{"model": "segmentation model", "dataset": "Sentinel-2 satellite tiles (TerraMesh)", "train_examples": 72500, "image_size": 48, "crop_scale_min": 1, "horizontal_flip": true, "rotation_deg": 10, "color_jitter": 0.2, "num_classes": 10, "encoder_arch": "vit", "encoder_norm": "layernorm", "encoder_norm_position": "pre", "encoder_activation": "gelu_tanh", "encoder_mlp_ratio": 3, "encoder_head_dim": 48, "encoder_fused_qkv": true, "encoder_bias": "none", "encoder_qk_norm": false, "encoder_parallel_block": false, "encoder_inner_norm": false, "encoder_drop_path": 0.05, "encoder_patch_size": [8, 8], "encoder_conv_stem": false, "encoder_layers": 12, "encoder_width": 384, "encoder_positions": "learned", "decoder_norm": "batchnorm", "decoder_activation": "silu", "decoder_widths": [32, 64, 64, 64], "decoder_blocks_per_level": 3, "decoder_block": "basic", "decoder_attention": false, "decoder_upsampling": "nearest_conv", "init": "torch_default", "residual_init": "none", "optimizer": "muon", "muon_scale": "spectral", "lr": 0.011, "momentum": 0.95, "nesterov": true, "orthogonalizer": "newton_schulz_5", "adamw_lr_other_params": 0.0014, "grad_clip": 5.0, "steps": 15800, "batch_size": 256, "epochs": 55.8, "lr_schedule": "wsd", "decay_fraction": 0.4, "final_lr_fraction": 0.1, "warmup_steps": 790, "weight_decay": 0.006, "adamw_weight_decay_other_params": 0.05}
Rows from block 7 of the encoder, named by matrix and row number. Rows with one number belong to one neuron. Each number is 500 + 25 x the weight over its row's rms, rounded and kept within 0 to 999. All counts start at 0. Numbers have three digits each. After the name is the row's rms in percent of the matrix's.
# fc1: MLP up (encoder.blocks.7.mlp.fc1.weight, 1152x384), inputs 308-383
# fc2: MLP down (encoder.blocks.7.mlp.fc2.weight, 384x1152, transposed), outputs 308-383
fc1.793 091:490496485509514503476513488472522519501500496523515491485499503474475491514472489468524498496480525482543502503558511534493497465511493522476557537552527522481511456503488473507492503503486485488478520542530501465464515543516515
fc1.794 079:508525512499492497532478515488490523514517555496509498487490467491496518507504502490505507528530479507459513505513477517519535491568495516438550503506471479503527502517462506513500496491439532507516468450491456528474539517489489
fc1.795 084:456462524451513487518437489490506478528509519504523497479507483487477535503511518467480560510474461566511516500537498515492475495517467503500526522506532494446474480511502455450475522492565492477513542492489478488533510527459547
fc1.796 089:460486547518492465470453470499482538491530490520500507481463499512523502466569466477475529486519535486508499459516500495503481491481506470496531502507519508513518500498491484495510508481507497521450535505529506478474486496517466
fc1.797 109:527511500509487503487476483544498538514505495505522471480489473520506463525537483522507480539493509560522476468572507505486510494509519512511473498489556492505526491490474458512520446506516514497495532485522500511505465519507480
fc1.798 099:442502521489475490501572543502517460508508484505508514480500495511479507494495478523491535498477531486493489509520500545511475521510561423508491528527509472532486504509486474518458493498520538552511533559553530501499497475522447
fc1.799 113:517512524505522499529540514506532498509559491473501518525456518520496510509479521502486468509493453473515569469511499490535491503568529477498501510484532481505497544471449487497500519511453504468493468532475485510521510514502497
fc1.800 094:491484506505478554518441510515495470559509486464482480491484499518518481514502475503489511479499536505466442496490506523477468492487509562522481506481483478482505490468518493495509526535507474488490479516479495486504510560525523
fc1.801 097:485478552478492488499499504485513510486490495483516519499496518503507499545523515468529506489469557548515457488522524499513466462487529478518524500467492466442507514461493520525506487482520495495523527505454475492529509513541452
fc1.802 100:482447522497523501497558468508509543511507507501501496513471470532540534501495559506486523540521521510498507505474489514472462485499495500496458530460519455513517484520470507442505503491458514462554491532449506522485481504496487
fc1.803 106:476498501512497457445518493488475500490463503480479477553496466518472505509465498555473502549499523464501488497501484512518471513475566503478540550472502503491509548530471455536474515500475535507529538507503467511537498476478475
fc1.804 117:474558481479514534516452469500429512485492495502489505468445468493487486504488475516485543515482510491543518508484527432518523506528484509474517508528519498491459496524511492532554416513476503476498501490509512501517481486479517
fc1.805 110:539457477506516483518500530479470479483509504503450460426498492479507441470485501539487527506525527564498490491478501505515493536495499540483499554528476482488498512474476460469485485496484476503468491483551487486498529523488493
fc1.806 113:518506522524476453494500509499517527494468500494524513484446509534503471503515523483471513504472501475532524502497486532500527512488501532505499524469542461516484492501482508422497526500472465505463492473514446502551514553470532
fc1.807 126:474507502522502495504535484514451494474494473448523502533465541518570486497538464457539558463519490475460538467520497505516522539496503505511445481506482487521486519473502540522481492524516529514528465495480488510456495532503491
fc1.808 094:524482530517499490503484480499543559530540516542526534482535517504556518563490528512493491458449516511515470523517510490462496476543534523501477512488460530480511462529494546513494536506544491499514491510530512490490480494483486
fc1.809 106:467460482521515531534473480525533524511538537530513531479493480492482539500486518493462495532506499506529516490487536497532477495485493516489475463507522490481465537471479508495490492518491568493524517487505486509516519472467526
fc1.810 084:522578503465512533573495527482500519504515475496492489511526490487490522457465503470455429501528539527531499482504535464498524493512558467479537491507468491475533513515486527471498462487478529455445492507538478524490453511473489
fc1.811 089:514488514523535533497552559490501502506479478523476515523520475497520515473487488506496544499525550501517492545530492473509506536523507479577454483508427464476482538459480475537470496496504491534482517466494499516495498514529485
fc1.812 080:494532495496494456470512518505463500532473489484506513488477569519486475474529462501467540532513476491469500510504506526471536539487541527482495567494551566503530487444494502487548495512494469542510489491499543482534492502542525
fc1.813 088:512490496483521476507530512500526518544508503478540514471500540495495518474488499479532494519513520457549532501476520525468515479489535509481473519443484455485502519484460514512499482514470486549483516495503483513487513512502520
fc1.814 116:519535502492486469504511503516481590463511502514505466484479454504519559512452515480521505474531499493503499474471468487489529490515496501526486517520514506485535527522496463501511538509512553489500493518504546492488484488529506
fc1.815 084:518534508486501566466445495497479500493508498504507534508534530501493505531506536501477462508490516493562488452529449512519508526486449533515493453511524516471515466517506505471523502485538502499457491498509511507517472478474507
fc1.816 099:493553503468508523546498498540508511494532513454499480485448496507495474515470467461481513549508488489560462480542493534486495486567519484490524493491473523520508510507452529490521480527487511494461498514521478486542471488506516
fc1.817 114:513506540553498554501485533487496550560486482495484505504449490475486526478515476476502481524531503467508489460508489440478480484511506490448529506537477499496519512515474470492501465507520526480493503544488484479493470504502509
fc1.818 086:537490461463452511476491488471501525506501492482458508533519506484492500442492487513490473477542542491458494515472468545484514499512498519560492514511507528508486523488531564507493534516526496521437512522524481454468518503506473
fc1.819 073:510482500493489543494513496504546449541484527530551527502515485467469503503494508510543476490463481506485507507507535509474515510525543524482506494510466511477550512516484481537487513504490499513450497488454466489493495489507532
fc1.820 095:497529535510528524482488482523473469545507490533491498486511522565516505503496543496503517467511545471496483500485482500480488492519531519515516484496441493473496501456479482481482491509516481476537516492507498541457514504513504
fc1.821 121:474494485561502477497517508518527527492486478537513500528495498519466505499516467516474455476483505473506512501540503503538522500525504514533506486485546483487502483496476540470472468538515530487488510481476495485518520560471504
fc1.822 105:521490487468540472496549507496500477473524473533485504474517490531510508448510474472539492528478457449517522510522496520509493473534534472539497549495523487506519507512526480459502488514559474480514516479521485462497461489491497
fc1.823 068:493495476480478539486562514534518545402473504496530482514457501503550470544466519517517543491541481508503514491499463527493487489491513509464496506476486549478506517517465504494506528553454520496504513515461504542486523517520483
fc1.824 117:475503479523501511470513485543488509486534460537516501445499476508489493533509482510484505484444506520498542506491512510528487526474522496512509502558486487500436498496508530492507479496517442522461478530487511519512487557485493
fc1.825 108:504495481490510456523515485489509499513494521520465511503524527509540531513509456464482538511512541526479451499446517494422496524488524487485469516496552503542443473500523486518501496508514495506483426491533520481492494472490497
fc1.826 096:483509541481530479499512513555505454491470518504483556490488525498506479473493450480514509458500529495542507509487471496502562536452521521472496502549483528469526495481507513490484516528490502507482506463486496528530520486560487
fc1.827 091:479528493461513505547484502498466523477538531480496504498456432530503527487489480454486550518479541520489494508503477501456538540465530529494510497548497517508493487515522488511506478514478475474536498435519464507502484450508513
fc1.828 109:505512464499504485527437469523509529495511501447468440546478523507505557480478479552510517543540525481497507563475475506452495526483460491505484482532483527504454500473467518499485467518482505519493487512485468480471457526497546
fc1.829 096:475517542468525479501472479518497533529474508535503504491492505518496532475455479505534511480449517512491472529534496543503489500483504498473499536523522539528493489483451538519511515538496515462508509491487542540501468537548517
fc1.830 087:458516489511522512499500488503494500506529527513474509432475509551538507540471518501542491464520513472476485503485491481478546526495488484460450500505498459525508461447480517533480498499482497441471522479515522464479477510520540
fc1.831 102:536486496487546538512501518514470490518513521496513499535528478536481472496516520522514567508478456499532508518525484534527533473494523550507501514474481508520503479506487512469482500469458514553482494510472511399492495486524490
fc1.832 096:425513547503479508503537540515532481474487475509505507490495484507524507481466500479501520502553517536476540501493492470501541537510506510517473516539492468494536519501448514540500476531542492494515470485502475463505511456569474
fc1.833 094:520489519473562538475459536482519471512502547501470488482503532501539463470457495525495509490530531512514513491475472490554490504511503485496542506506480447510517470532486484500483539506513516487488523494506501469527486527542543
fc1.834 101:515466500561517482485469521478479525521466529476511501492524502528538504447521491549502483522491523468512525484508512540529502520503529525488453561485485457503497488483503477560543527486542526485466455511492527477516487521476506
fc1.835 108:506488471472429524502496536499494478485495499493503499517486458584508476487486559499513502517502496468511495520459523490476482482495472479537529526496493475526488490463506514449479543543512474513498530453460522551499494532517541
fc1.836 099:509479526546528536496489512521501517496510534480505529482554484484524467524481499539451484464500511478473499488505477541506463511586498462535594478487505520507481496495491529530473552511525466472540462507497507478485501514513488
fc1.837 112:503493508488533501511488516476506470497508489505519522426543514501522496508501493507497477474510467485517508480470517491489484514490525509498511512498496503533515534523506505467452502541501549499507516490446489488478542454482500
fc1.838 088:478472497500479499538493488488521496487541487469455478484475462499508516477518493461498521469532477472501532568463475509524505492502529514523489513515461483496465515517510468475486487483513461475501435498517508521512502533465487
fc1.839 092:451483504505511499529554511485513481471513524545490497473473517492560480463502492462501502449501464516479505488503453508492472475524516528537515472484515449473517474476487509492507508472543512488487491524491503496487519476483452
fc1.840 105:475563496481483454520526530495498497514516482473482464519497501496497515503520498525494477517507520486518461515512499513495453512483540485482491471481504538507484487495485487525467528490493522461472526512517518511486479530482461
fc1.841 108:468477496459527476491511502464465492540541471486514527470501484474492500524506489511483528480443512452500461523529512540516499538490485521525533497483489511480427479502495506461528529477463532534522495493464515501478498533540492
fc1.842 105:475517499486527494509494506478495550500492486500497482495515521488521520502493502487464490516518481499449510514489506480506508506512510523500543493458538527541500499511503498491492496474494554455531537544517527466458541503481441
fc1.843 088:521498530550483497553537490493514531529536461475498512497472504483515489510566505441516468476485494518508475483526493493510506488502486481496482478499478504507501545510484524539534527516482468480529474481529485503508499479501502
fc1.844 089:479500465483466491511512491468494490461496525461493509571511485483495458508462490468530532494504514489511519501516449531503482499481480505496482513525531474428479465464509481459467496498508477484485470522506495521491517488541515
fc1.845 106:505515584464513527513471497472498478563474526515504514438512502495550454508489508467454471495527508513505484480517556494486519509491476492444493506500469470515510529514481489501456500525474501502496457541516476492543478542512463
fc1.846 105:496511532448512498490488478482535471507542460499499483497522483547508557458517486524496520502506514511538499529499514446495491500526500507458531512492489508501474486482447532475491447527511506498471501536501501501436509508514517
fc1.847 090:465440536478532497537550491437550536513499502504530449497428517456469521507508497497498504509524524531528503524503489494506495467487486510493503470452505483479467532518492474479553499528500515509502491512506495535503527522485469
fc1.848 111:441485511497485487460532506482483469498525519463435544514494517500490520543507522498537518482531488530528495540454558514492533482501534520485471537514527509444471515507508472456493479494482477559491494470513501490500494459522470
fc1.849 103:484514489526484493534498524547498460465482516484469521496506503513478519477531476481487499522507534539490487513508512531473503469493506491481453552491508495495530494519509493507519495512530476501486511524494468492483513553518521
fc1.850 085:493524510515524523526540574530483482522499512489474546524458438512504514579465528478465514518470479502526512517551484485489515489487472473518489476503493490514506492496512558532529520530516502457479461495488522498555547493475520
fc1.851 123:476473505488516524504501491470437477525501501541520487531563475475438519511473525494475475515482489540520498473511464502496467483475474529471513489494503475506494514497513517492469507516521483532502518481537484531514495497522482
fc1.852 110:522513513485538523507491451527528493504523472498503502521525492498476448454503517510507488532447505521469507503509531540489486482481501528478468508463509518480492477488507520515511494541494503540517482513558556516530542503453500
fc1.853 076:516461520508483473461454476531511485520478508508470466521530435497456496484496462479480530461526525504515472515520491514494487526474456542495463461496520423499490519491511511505529498463521517493498482472535503493525517527499507
fc1.854 090:460492494491524539448494478515452527500505463505508533465452466523484506473493514485484546514502492479472508496522481525520501480494472507493474539505533501476504485467494523553514487499550496491517529489518505493462485505506482
fc1.855 075:533501508474520498507495529514484464467500523548533514470498505493491475527526513534508528474478495521495496503529492476474522510462523535466518493483525519468474513496489500479506493455522509512518561488492493553530461542491493
fc1.856 101:518491515468489482496499495459485478510506539507549471483512483529523527511524494481481538490487502510517475536530494439487529495524486517512430464461500484476503470519447541519504472465479524554521485474517509509482492508518481
fc1.857 096:489529483456505488529512483507508549516505466526518481473527497469448461488491501484522499530491508480435472538478474491523491480523506488514476491474494495496514485517458486478468494515522506502508479447467457491518520522431484
fc1.858 110:459533506536458525523480511509509505567498485490502458516471517498530511475494503481524517482514469499465506484528446494446551510451506504500527468504468466457474486469462497508510455512548484494526511483471455510508557527496492
fc1.859 104:504517486475503529460506487487474464486519482543512482489519452488515499493509535479414492536470442488474488484515527492474489458472462462497493523550472498488480496511554479483486455528495533488513497476548502476502466524499489
fc1.860 092:546487498473535489503519531520504485493557498488502508532510501482487516479453516505541510453542483471530470476493497490476458524468469489513487503486524516548505484510494448528469543491497504478517478452461531535524504479505503
fc1.861 099:489466516469542525492549569496522484490487495457499525503505494535520483479503479481500450524471511457535521510497548480492520483513505518508520546477502491489513504498483476497506488488501515570502509509434473490455536491494503
fc1.862 122:528524486499535497473482477496503501490532486511520483512482475491484516506468485485530495536446476493492483476482497546516481449570501495495459505525479487518483511445506485510493521533523487556466486514507473515493467461500500
fc1.863 071:502540537485502501450502496541489493466507456517561483479499513470478510541494512491510494514507482514499504509491481516499513537499517484528532489531503477470490555475476478459469507471453553475492490498485499533467517495492523
fc1.864 108:483482505475525519460543499465517487477507512501521527504478475484495472518522515453567542518519491498482514519520525508498522498512528481482503530491460502520542531480494528518493513480471451472549519533506524508495470500510454
fc1.865 060:486517500431530531481479525518479519516525532518472470484486499545471498494492524504492549526489508487503515448495515527497520530572506487489474495534448467463497474490474484464458522516511552517516488530497519513460522526473541
fc1.866 092:477484494515496473489520474484460491502599539490489487515485517525504497486470469492486506492476489496490523538501466506517478550516533522476504482516502501459515536481482536530435528465527457470450541494508501505507501479552498
fc1.867 108:497512519519486598472476516507520499472548493529496532524487512498495494525522463491499509494542518500504477534519494471509489498468473506498553481491507516484485528487472504480535478522416475488490471512470474498530505543522495
fc1.868 089:470497524517496519443488538557510507503495496529476499503466541472499464477484476451488500534488479572532514502520515496517487501509487504504526481510493466545506503456507520492531501494512512497529517471477490499492482520471532
fc1.869 059:528429533556503498524529522473496537481502526445470519521506477533504478448476526505503502483487546511473505524494528526500507521537496517486484496478513482503473460485465512534504525445473503461473489464509513470499458501523522
fc1.870 105:475491535558491511504543556489541489491518492466472495490505486512456523499482481524512477484475487487516519470493506528534535529532513522485506525503487517526463501465495523520528506548533465488486431477524473495497477532476501
fc1.871 094:482553536485546529492531517551512496502540538504510511500463574522483494473488480514531472468475522507549495534545534458521492497493434531481471527539537525495494493481552516495513515501507459526489522493482482499502488498446512
fc1.872 099:519533511463481483493470513480495511524531468466488481495525526534524492487466478482501507488490485504470483490576512523481475546494513546525521529503520488478507515490489485490510483524483492491524570466441473464483509499471523
fc1.873 073:496513497544519480551480485503539476503516524526490481494530513497500519535478533497489471504537510513501486483514505501474501507494531534488524469509487467532484488460494416508499478427493498465546496504495550494494479537463470
fc2.793 090:471521495469508519463542495493488503538485503462544454518486526516528496468516476521482492491473480490500494516487504513484480492441472473497477451534470494489541485469534445482527430475498499536525505494513526482473520469530501
fc2.794 079:503462545511508516493493477523478528451519458497477470516479476483523504489500524497505539495517537514555527501502504464511477482514468522535484433549480514515523501530477481467445520502474468502521536474520465472527499478460517
fc2.795 082:529516530508469487515516468545524504534541542528491530544483495505494499470504480523523502509487502532500467472521486517497520451498466542468483456520495511494512486459499496476489463497487555491488521504493508518494542462505491
fc2.796 087:493513481490516453479505530458499541517467536484506496504500478487462493506521509551483530494481509515504523551508497504510571472550480523500507478494516510516508457512480490486505537513503431455498496500477466502528509487510495
fc2.797 108:506562489515521510509517457525476531491507465540510466511496477514486483483545513504492488464491468464541524473518516504450537540510520502467483472480542504520532503540495565515460512496501506543459518530531525508442492517512552
fc2.798 094:524505489507515498509538524496482525541473518549520496451507491500541468508474476488544496535496498487482492467501503520515540527498487489532494481530524482496524479534510525515444527499490475502462480561491515524517537492489472
fc2.799 119:529498530502505533470532505466490529466500488447500473511485495517484516504494486512507500501467501508519500454455501480500507451467497490544527475486529470528468513441480516503444518510496499535436496495478519525458500487493515
fc2.800 091:513474520498478493509495463473552485492498515484536499487501462531497500508494492492476568514480471483485541468494528506529504482530523557510551472474473478500573493491488506501513457513499506548472485498502479510518487466505455
fc2.801 091:495507460438530456496513503514488441479539493517511473498511510452520491491548557532499508525484547512532527526498521507518523462474486526491515462568499523485484482479560508499518472510519506503484491499495494520466507547552446
fc2.802 104:498458520486499482488534504478532507499488493499510554470472491498518488526489489484545500502520484455488513506477494532494543516480514524534513541517508512529455503516505471469515473486507487528488521521532478438455482539517523
fc2.803 112:487551480498523534527506488509535471460487494498503444481461514513467506526462492486492497479512534533525503511519506518550505503515463459518515443504477529520495506481530462520481474561486504474472513462474543506433520524526494
fc2.804 108:530502541536484543517466458541478476504496501561468443508521523516527477508521509486493510521499475500510509446503528499504527503480502487486476531454525487512521494539475545481477515491454498494441473547532481507472469508543494
fc2.805 114:498489536534427522493514478512515510498485514525506515550536513519506482517511508488553509488478502518463445519498490511503448512499514515481475512505484456475529483494479463500499539515482479508507501531540526493530512502492531
fc2.806 112:496476520518512476471528472491508488531508517491490518498497497521493504502506490467484455490471473467561503468521495472459500505508552526489437504492535526519518525466539543469496532460529494488494553508555513514465565499478496
fc2.807 140:513495475519476544496482502499464511528485505494503448482522524544510504463497525477471497518503506537495490516524487506464499508548535448514494500483488545523466521526488490503498517485482518485489506496480466522521471536518523
fc2.808 092:491478516518521465483544484526497470518488580515481517514465511522474495470496489549493455503501473543507466508446499485463498521495466466515470477503471489508492528516498544528477496489449519486517517527496489518522525503508465
fc2.809 116:517473529512535478480484514516457485459465552506468497531482494514485473491514479524497495475500452507483527519534502456529499458470523531469511503492510521520522526505531482516472516493528480487472506520526522527553500479457509
fc2.810 092:502501563497503455504488519505533485545486492494480453551504471493477509510541525496478527525485496486501501483461491453526535490502496446457464528509541521486435523460482468523474470481522502496554542503484541536492483506534513
fc2.811 088:525504496566439510483501462491545498502515482515546505509490487492492484513477522467480514533517523511491502517487522465528458529505509513497477476460488514471473503491493502520511487480518528451440467521451490544485460494488483
fc2.812 081:512449528501468475468515523517498548536530466484487481536489473516554526516528493476491514496522462507531496526497507493483438504468510526531493482519523513452482532472521551548511519543486527496488535470484495508492479548510484
fc2.813 092:530503515516485514511478498487434504529494491514502495493559493480469445513499469502505491454509516502553499511463502482511478464469463505487544516517435507469507537539491502488471530507475491485472513514506517526490457535521523
fc2.814 121:498519481476531523518526521531506474520447488538502489522468529500459463474534520493450516478560522541537501509517504464534477505499548514533472507473508507489499491525523477490505469448501539498499523504509523478512514469496465
fc2.815 079:487528512526466470506511486534528477497474525538465522538486509467470513501535510482464517435506534541465464517513506464492520491527507499536451497453443528508504521471480505485455498485482473496501513549516482531524562521537505
fc2.816 100:487492477543524491548517533485497516473502483502495469501508503509559541503478446520506528503528492475566505524479489482506487483443518515501504490520520540521519486492527511486506481494496433516524494523506468520479480528465465
fc2.817 110:514458491547481491507538514538515540489512494475469499508497499511470517488468519510525496522499460482546504497505474528510466454547468496491519491447484523509480501433514506493465487464545535489520481520435513469492487504498470
fc2.818 079:478494515492492499523506528479488497507505495491543561543523490504503515534510472470500475504522506546518481472487556499484510471550515464571507548491471509470472471493507533474488434487485490488482501521567489529488468491484448
fc2.819 076:491510476521479541511560528511523540506489499505521499516515481520501475564448518496481486505499518490524474505531496499555465492507463430537474505503508508497481513520567474530495510509495441505537494486491486520518512499487466
fc2.820 096:459499507491505518528512516465515516495509497526526506491545458484503475506536481484472515473478514495524499552490462493481478474504503485493484461498518479546503516484529521454499491512475459487471471525496454513498493551511517
fc2.821 112:484474537455487471482506498499495472467483524480495522479492539538506545503493504478505519508488534458466463548517470516497493499531461534497502509503490455479518464509475496506518502515506504494501484506478527554505501470541483
fc2.822 103:520465490490510427537526487485569522507495537505497505494541530530499511507530486485431532505481509487489458476506462465494489476492501520524506499532511493499494494534527512504520540488532553478500485521488519526465465489515514
fc2.823 060:510494503497512527499502516470510565455499506500537513509479504540536534522528470502474516506532501512503521467499451481456509509491523498492485501508500492505466506519540492487475517525516500474414530510504482470477481513506525
fc2.824 106:514511481510509471523494506497484484467452491485512517499453503515451494488505471469531490515528531495507480472487541529486509527516544524517502550529501497507481532504501509510520495515518466477480493485522530521530508550539487
fc2.825 115:492557517506470543500506476492451488500456494549530508501502496544554511523508500541486448476476536483531484512517531504550474474530501540492503476480453500500524503487504557490525447469494515540485518506509500473475529476547484
fc2.826 100:497489502504468489514503515478506487463517491520529494522520536510532480513484526432495492536492567462489510490538492480497459513537508464489517465511504471515512487526512471518533474494460488463497495501517521530535473471497482
fc2.827 096:495522502505480487496492530541481541502489497528502479518482517495535479545509479523504461498493518530448508489532510480430474520469499552489530489500445536473501522494472465490458512525504529502500517505542504496511483506502518
fc2.828 105:503479525492509515486512519506498520473534478537511528459474480463506505469505532520472530467519492484487506459502495491501514472510518529514502492482488496481470493533481486493515478506463535530478484522549558473483469495526465
fc2.829 097:466474520536513530511501465510485520473463493517539480508500461504547520475495462481500521507488477482454499495509484481467492489495491507480506495524517529565535514480512518520514513516472506480461509507469537503508510501458464
fc2.830 089:520509477501518474480516506515528482505540459494437518534455463498557492491497497477492520492504501480466518510497484537525480509501504512527540494517477516546482458512495486472497517511519501529482491490474467490515496506467483
fc2.831 095:469489485472501560511511497547573510514528506516488485487490476524477507491495520479524524519469489476510508484466511526477536527488492489513549492528497519477497493462497502517547488467493502471517538483475458505523447457475520
fc2.832 090:526468498514466470476508529504529515505480498504497521501518511478494488529483495497491488512497527520527463528468496521507509537475501512541500447485494472503493470496467467525500500461549513487499487479515520562492493520523534
fc2.833 095:543498479514481505473516443500521523499473504501478469482503565550470489499496510535486467503504503529502450503503520556486523562545547487530472534495499466511496510530485475490488520493485503490501500458485473509513467502478551
fc2.834 107:498493490504495504506530471517502511491511534485480491504507522512482548482495507541471491514494495509437528491521511458458548496512530440489527507551483462467488482506451522492488477445504495505525514546505519501517521501498525
fc2.835 106:504502511488526497470546542507505512502485476503514491510497497526486473531533492492481418494480476492490496446537510473461475479534519501503519494490467511492479496480564505477508505517505491468460455523543483468492532496493495
fc2.836 098:521477522509491544496533496496490502508536537471491473522459504497505491469518491544513507480487478512477527539518542509504556533483520466509489498511464528505511505507474441515514475522467465518460517491490527493484452486499482
fc2.837 116:511466504484486505466470463494532548496541503477470481486500521536493553477503520472475486524512529526470505481526493517476500458501552483550503490493506489425481522512481494488474464493509507535516463513497518499458430505514484
fc2.838 089:521564471494477511512556531513502502539504522493513519485525468472550496458505520462533493456504518499491543497514519498539485489481514481471481479535473492481520516541521494519541433558549452492505496491512489481474509508481451
fc2.839 093:522503498462559502485475541463474481543501459518533490512486558504494554501512494516489498521518532494497459517528507511509524496489534446547484482507484461438490489504492507544461532504490518446507498502518532474467513482535514
fc2.840 096:471469512469497486503498454514456534446484524494497486480485491452492503497491535460495508485518491532492484510501564521508460464531487518497479500446506486505451536506485494452525455494495504483485469499490524540495494483533494
fc2.841 106:561533527468494507511480490516455493446471494497475505457527519515515512462494492501502511530494459484503477487500523476521535482461533518527460461497510501529544508512520498496511449470512469452502513506481517497530484484518508
fc2.842 104:482539538445473507499529519501499542498514490489516497491467508487526472504461472511494532498501481459555516482482520507464493507503507500525506468472463475470476485506547430458516537481561484515517496520569478473497526540457475
fc2.843 086:530465518495500529461512523476468482439506510519520476476503526489457492516526513475525495480525498505504496537516473526523464500523523508489517466468457515511507502480513486512492526493500493508491507460471504501494454515517452
fc2.844 089:487475535536475510482522501491544573518509484508465495511463521483528510488514565524521512492491525520502501519514510491490500481502527558510452498515455514479564504497435482512464481490500528492541481514505480477502472495467459
fc2.845 103:500509506510541513493534531511495507509475501496536516517504520527511531475485514527428538508507491509494504488495501467522486513534501529507470461474503470506485497482502480523528481513482450537515508491457489529470486511501453
fc2.846 104:568541500511491508518507555479505495489535481505475526497514481526479480535512497534506498507502477485475526490421524452509493519517526509524484473450488513466471451495498491497546536515499493500453507503557486484496455478510501
fc2.847 087:471483492523482514494556529474490534542536507483485553486497476500474482491502481496479512457514490467507525534511505509521498484468498473486505515497520502481462496499525472489494486503485495515507477504485473512489522520487506
fc2.848 119:495527479468487488509479506504515505477465521469501493539511521484495472491531490451499531470491508526554475495502469478477516503451433494479480467492506451506539494515464521498489534540466483485517492512514458519478494497466513
fc2.849 099:497517439485525468513532511500511544513489496557484494502506509509536463551502493499569483478542473512541470506519472519520505501505522518498557493534468537556491476488504524484510539496502465464522534515476547531541448482484462
fc2.850 083:481543484534509469486487494500492524504504505497493493515523495501510479477529489460515478509511457438528523552490517473486482476460481502482498495511441515483519520498506511520509514556545449500454513513510478490496533519511531
fc2.851 123:510502496537521525501459516519516487485493488469501496502517524472510531498536496520496549464464487511489500469512464532480471510504527514498524496496503519479492494567523478503497489522470466482490470484523516544486512492485493
fc2.852 120:477521534520464518507458489495510515500501507514495476531540482514449518477487530513478502513523481544503506470474499523528509526503490532500483491478532472485508490477447472488477480460505483499459471520443482484447490543506528
fc2.853 079:458507515499487502442477538484553491517520508546527520517501524457446494494506518516527474485501443478531497468511495487507487483498460522535519527502490482496488486533493519515478506550505476532488508463521497501505527481505494
fc2.854 084:483476490559522474464436494495478477484515486505489522520493548477463477505499484471517484463513478502493497493500503479479480482476521505488477457490487503504516532510481493504497548494503551479505516513526462477506530510536535
fc2.855 072:502516498503508493493503507496527472479540525531526446507483491492518474494494482491508521514501527507532489493521493507499499496529504558526506504436477496464462486448530475499500498489494497502540443496511563516519528484543508
fc2.856 095:525507505525485482474545475498501487471527499523518517522509481518560482509473535540458502491501481536520502502492504511467521494528522518521492501481483537486513537498511541480499473537529472533489455467548505502532486502525480
fc2.857 093:492521572498454491498528517484449480514477532521535477447492508529462493524511479499508538466526533466461512512527497494505499502545497514473457490492477505501512488466521516449461475484513502507517577496499485488482447507456514
fc2.858 109:540527493497549488509492465510517496524473538508503491492510515511490525482487470483501502488524474507535556546459485508472547489448491466511447497492512492495531518455482503512510518500519491526537506498509531464487469473532519
fc2.859 099:479541497482477508493465566486518464464480466514519533500483483481488494516469499427460506469501479491526476527494527499480510485544485459476480467471541458515502539504501508509500499484502488514493460491498506496470515469511522
fc2.860 088:503517506570457473508543507487460532544455497447478517483530479526514536535531458509517464482493556488506520500503496485483490520488489519502484538522469532441532467515534471519501501474494453491471527522479499487473527509509523
fc2.861 097:491502466459499499491530466510465523505521515488515514491525513547482527470486487463519519472506463511475496488490499517470522492507507509523488475510510496503513494514541542507486478507480519532512496505508526506489517519498468
fc2.862 127:500452513542524555530493467522480486460524481514489491521477503493462549522520534531532490519519509494510485483482493451487509463524506471473521489539459507486471537505519480483490504474495521454510481510472496456516467468458536
fc2.863 068:487546464495489482476513522510541486491536481460527475480521513480494475471517458492474498465517543508473536526492542497466509513502481445510477540511475484522477495505484554500473518483477477535554490478514487475501485532487465
fc2.864 117:537516497502555500510497468474482489474487460518522534480480530475473516544492503492479473499478503481514488523499544517439490530467515466524505480507501550497497526510550463457512512477527533494537499509483501490517494539546474
fc2.865 061:493488454533462466482464517489515533505505493499504508492503514503517489465498476531529529481486483518475484517542514500495535527508520528506531555552518509496507461480510464480491523458527505494522472525482489509513494493513488
fc2.866 095:481519521478524543523464530517490471493467480512521504517456507535490536519499501525545516515522535509473467471564506529504536478522453526522484490499508501480476448466483462511469504484479491492497478486499521469504491498458529
fc2.867 106:491538469521533486475507499507494539530504460536493494451523495546549490502529487519529545471501502552503496565548479512490460507544476468453473473498468473525516454451538490520518532504525506509498511514540521510481525500512497
fc2.868 084:505520490473489511494523520479503497533536526481532487493519553501468440497485515512496456476532538510507529517499526493511474506501479545524454498471482494473484453469507512528489527496498546526527487486470448527493458499501475
fc2.869 055:493502468461524492545487484538501529483495472509482453507553487485510545516496505523525490494513510527512512477509511465495509487500515465489518553488466482477543497514499460474504511543515464479502531478510470496493512441480481
fc2.870 103:532511466508493545518517505453494527477454547497499506509491476510555512468506532516466523545489459468498453489495527519489547514500477521532545499494483548474540484528492530502493525491488505524507495492507486514500494491457531
fc2.871 093:461481505522549489497521517502474537540475533518485536493481538479453498533452484506516496495503524469482475523496506524467493487488490502527511515498523503533549539420542494555535535521517509519482505482470505493505515508493537
fc2.872 103:509483486441540509545526456479521486533527537536519505483488453562456512478494504482481513462479544508492511494509498484519505476535465481522494502540516505491531515491512500498520532494451480532525501491488472522495535528552499
fc2.873 071:482534479490484541484522478554483515452499442495468484520498497505457504509483484497482464503533509441505507492527462499512466485502485570483483481521504539475507518509510497551504462490455485513468501483484487479542519531530491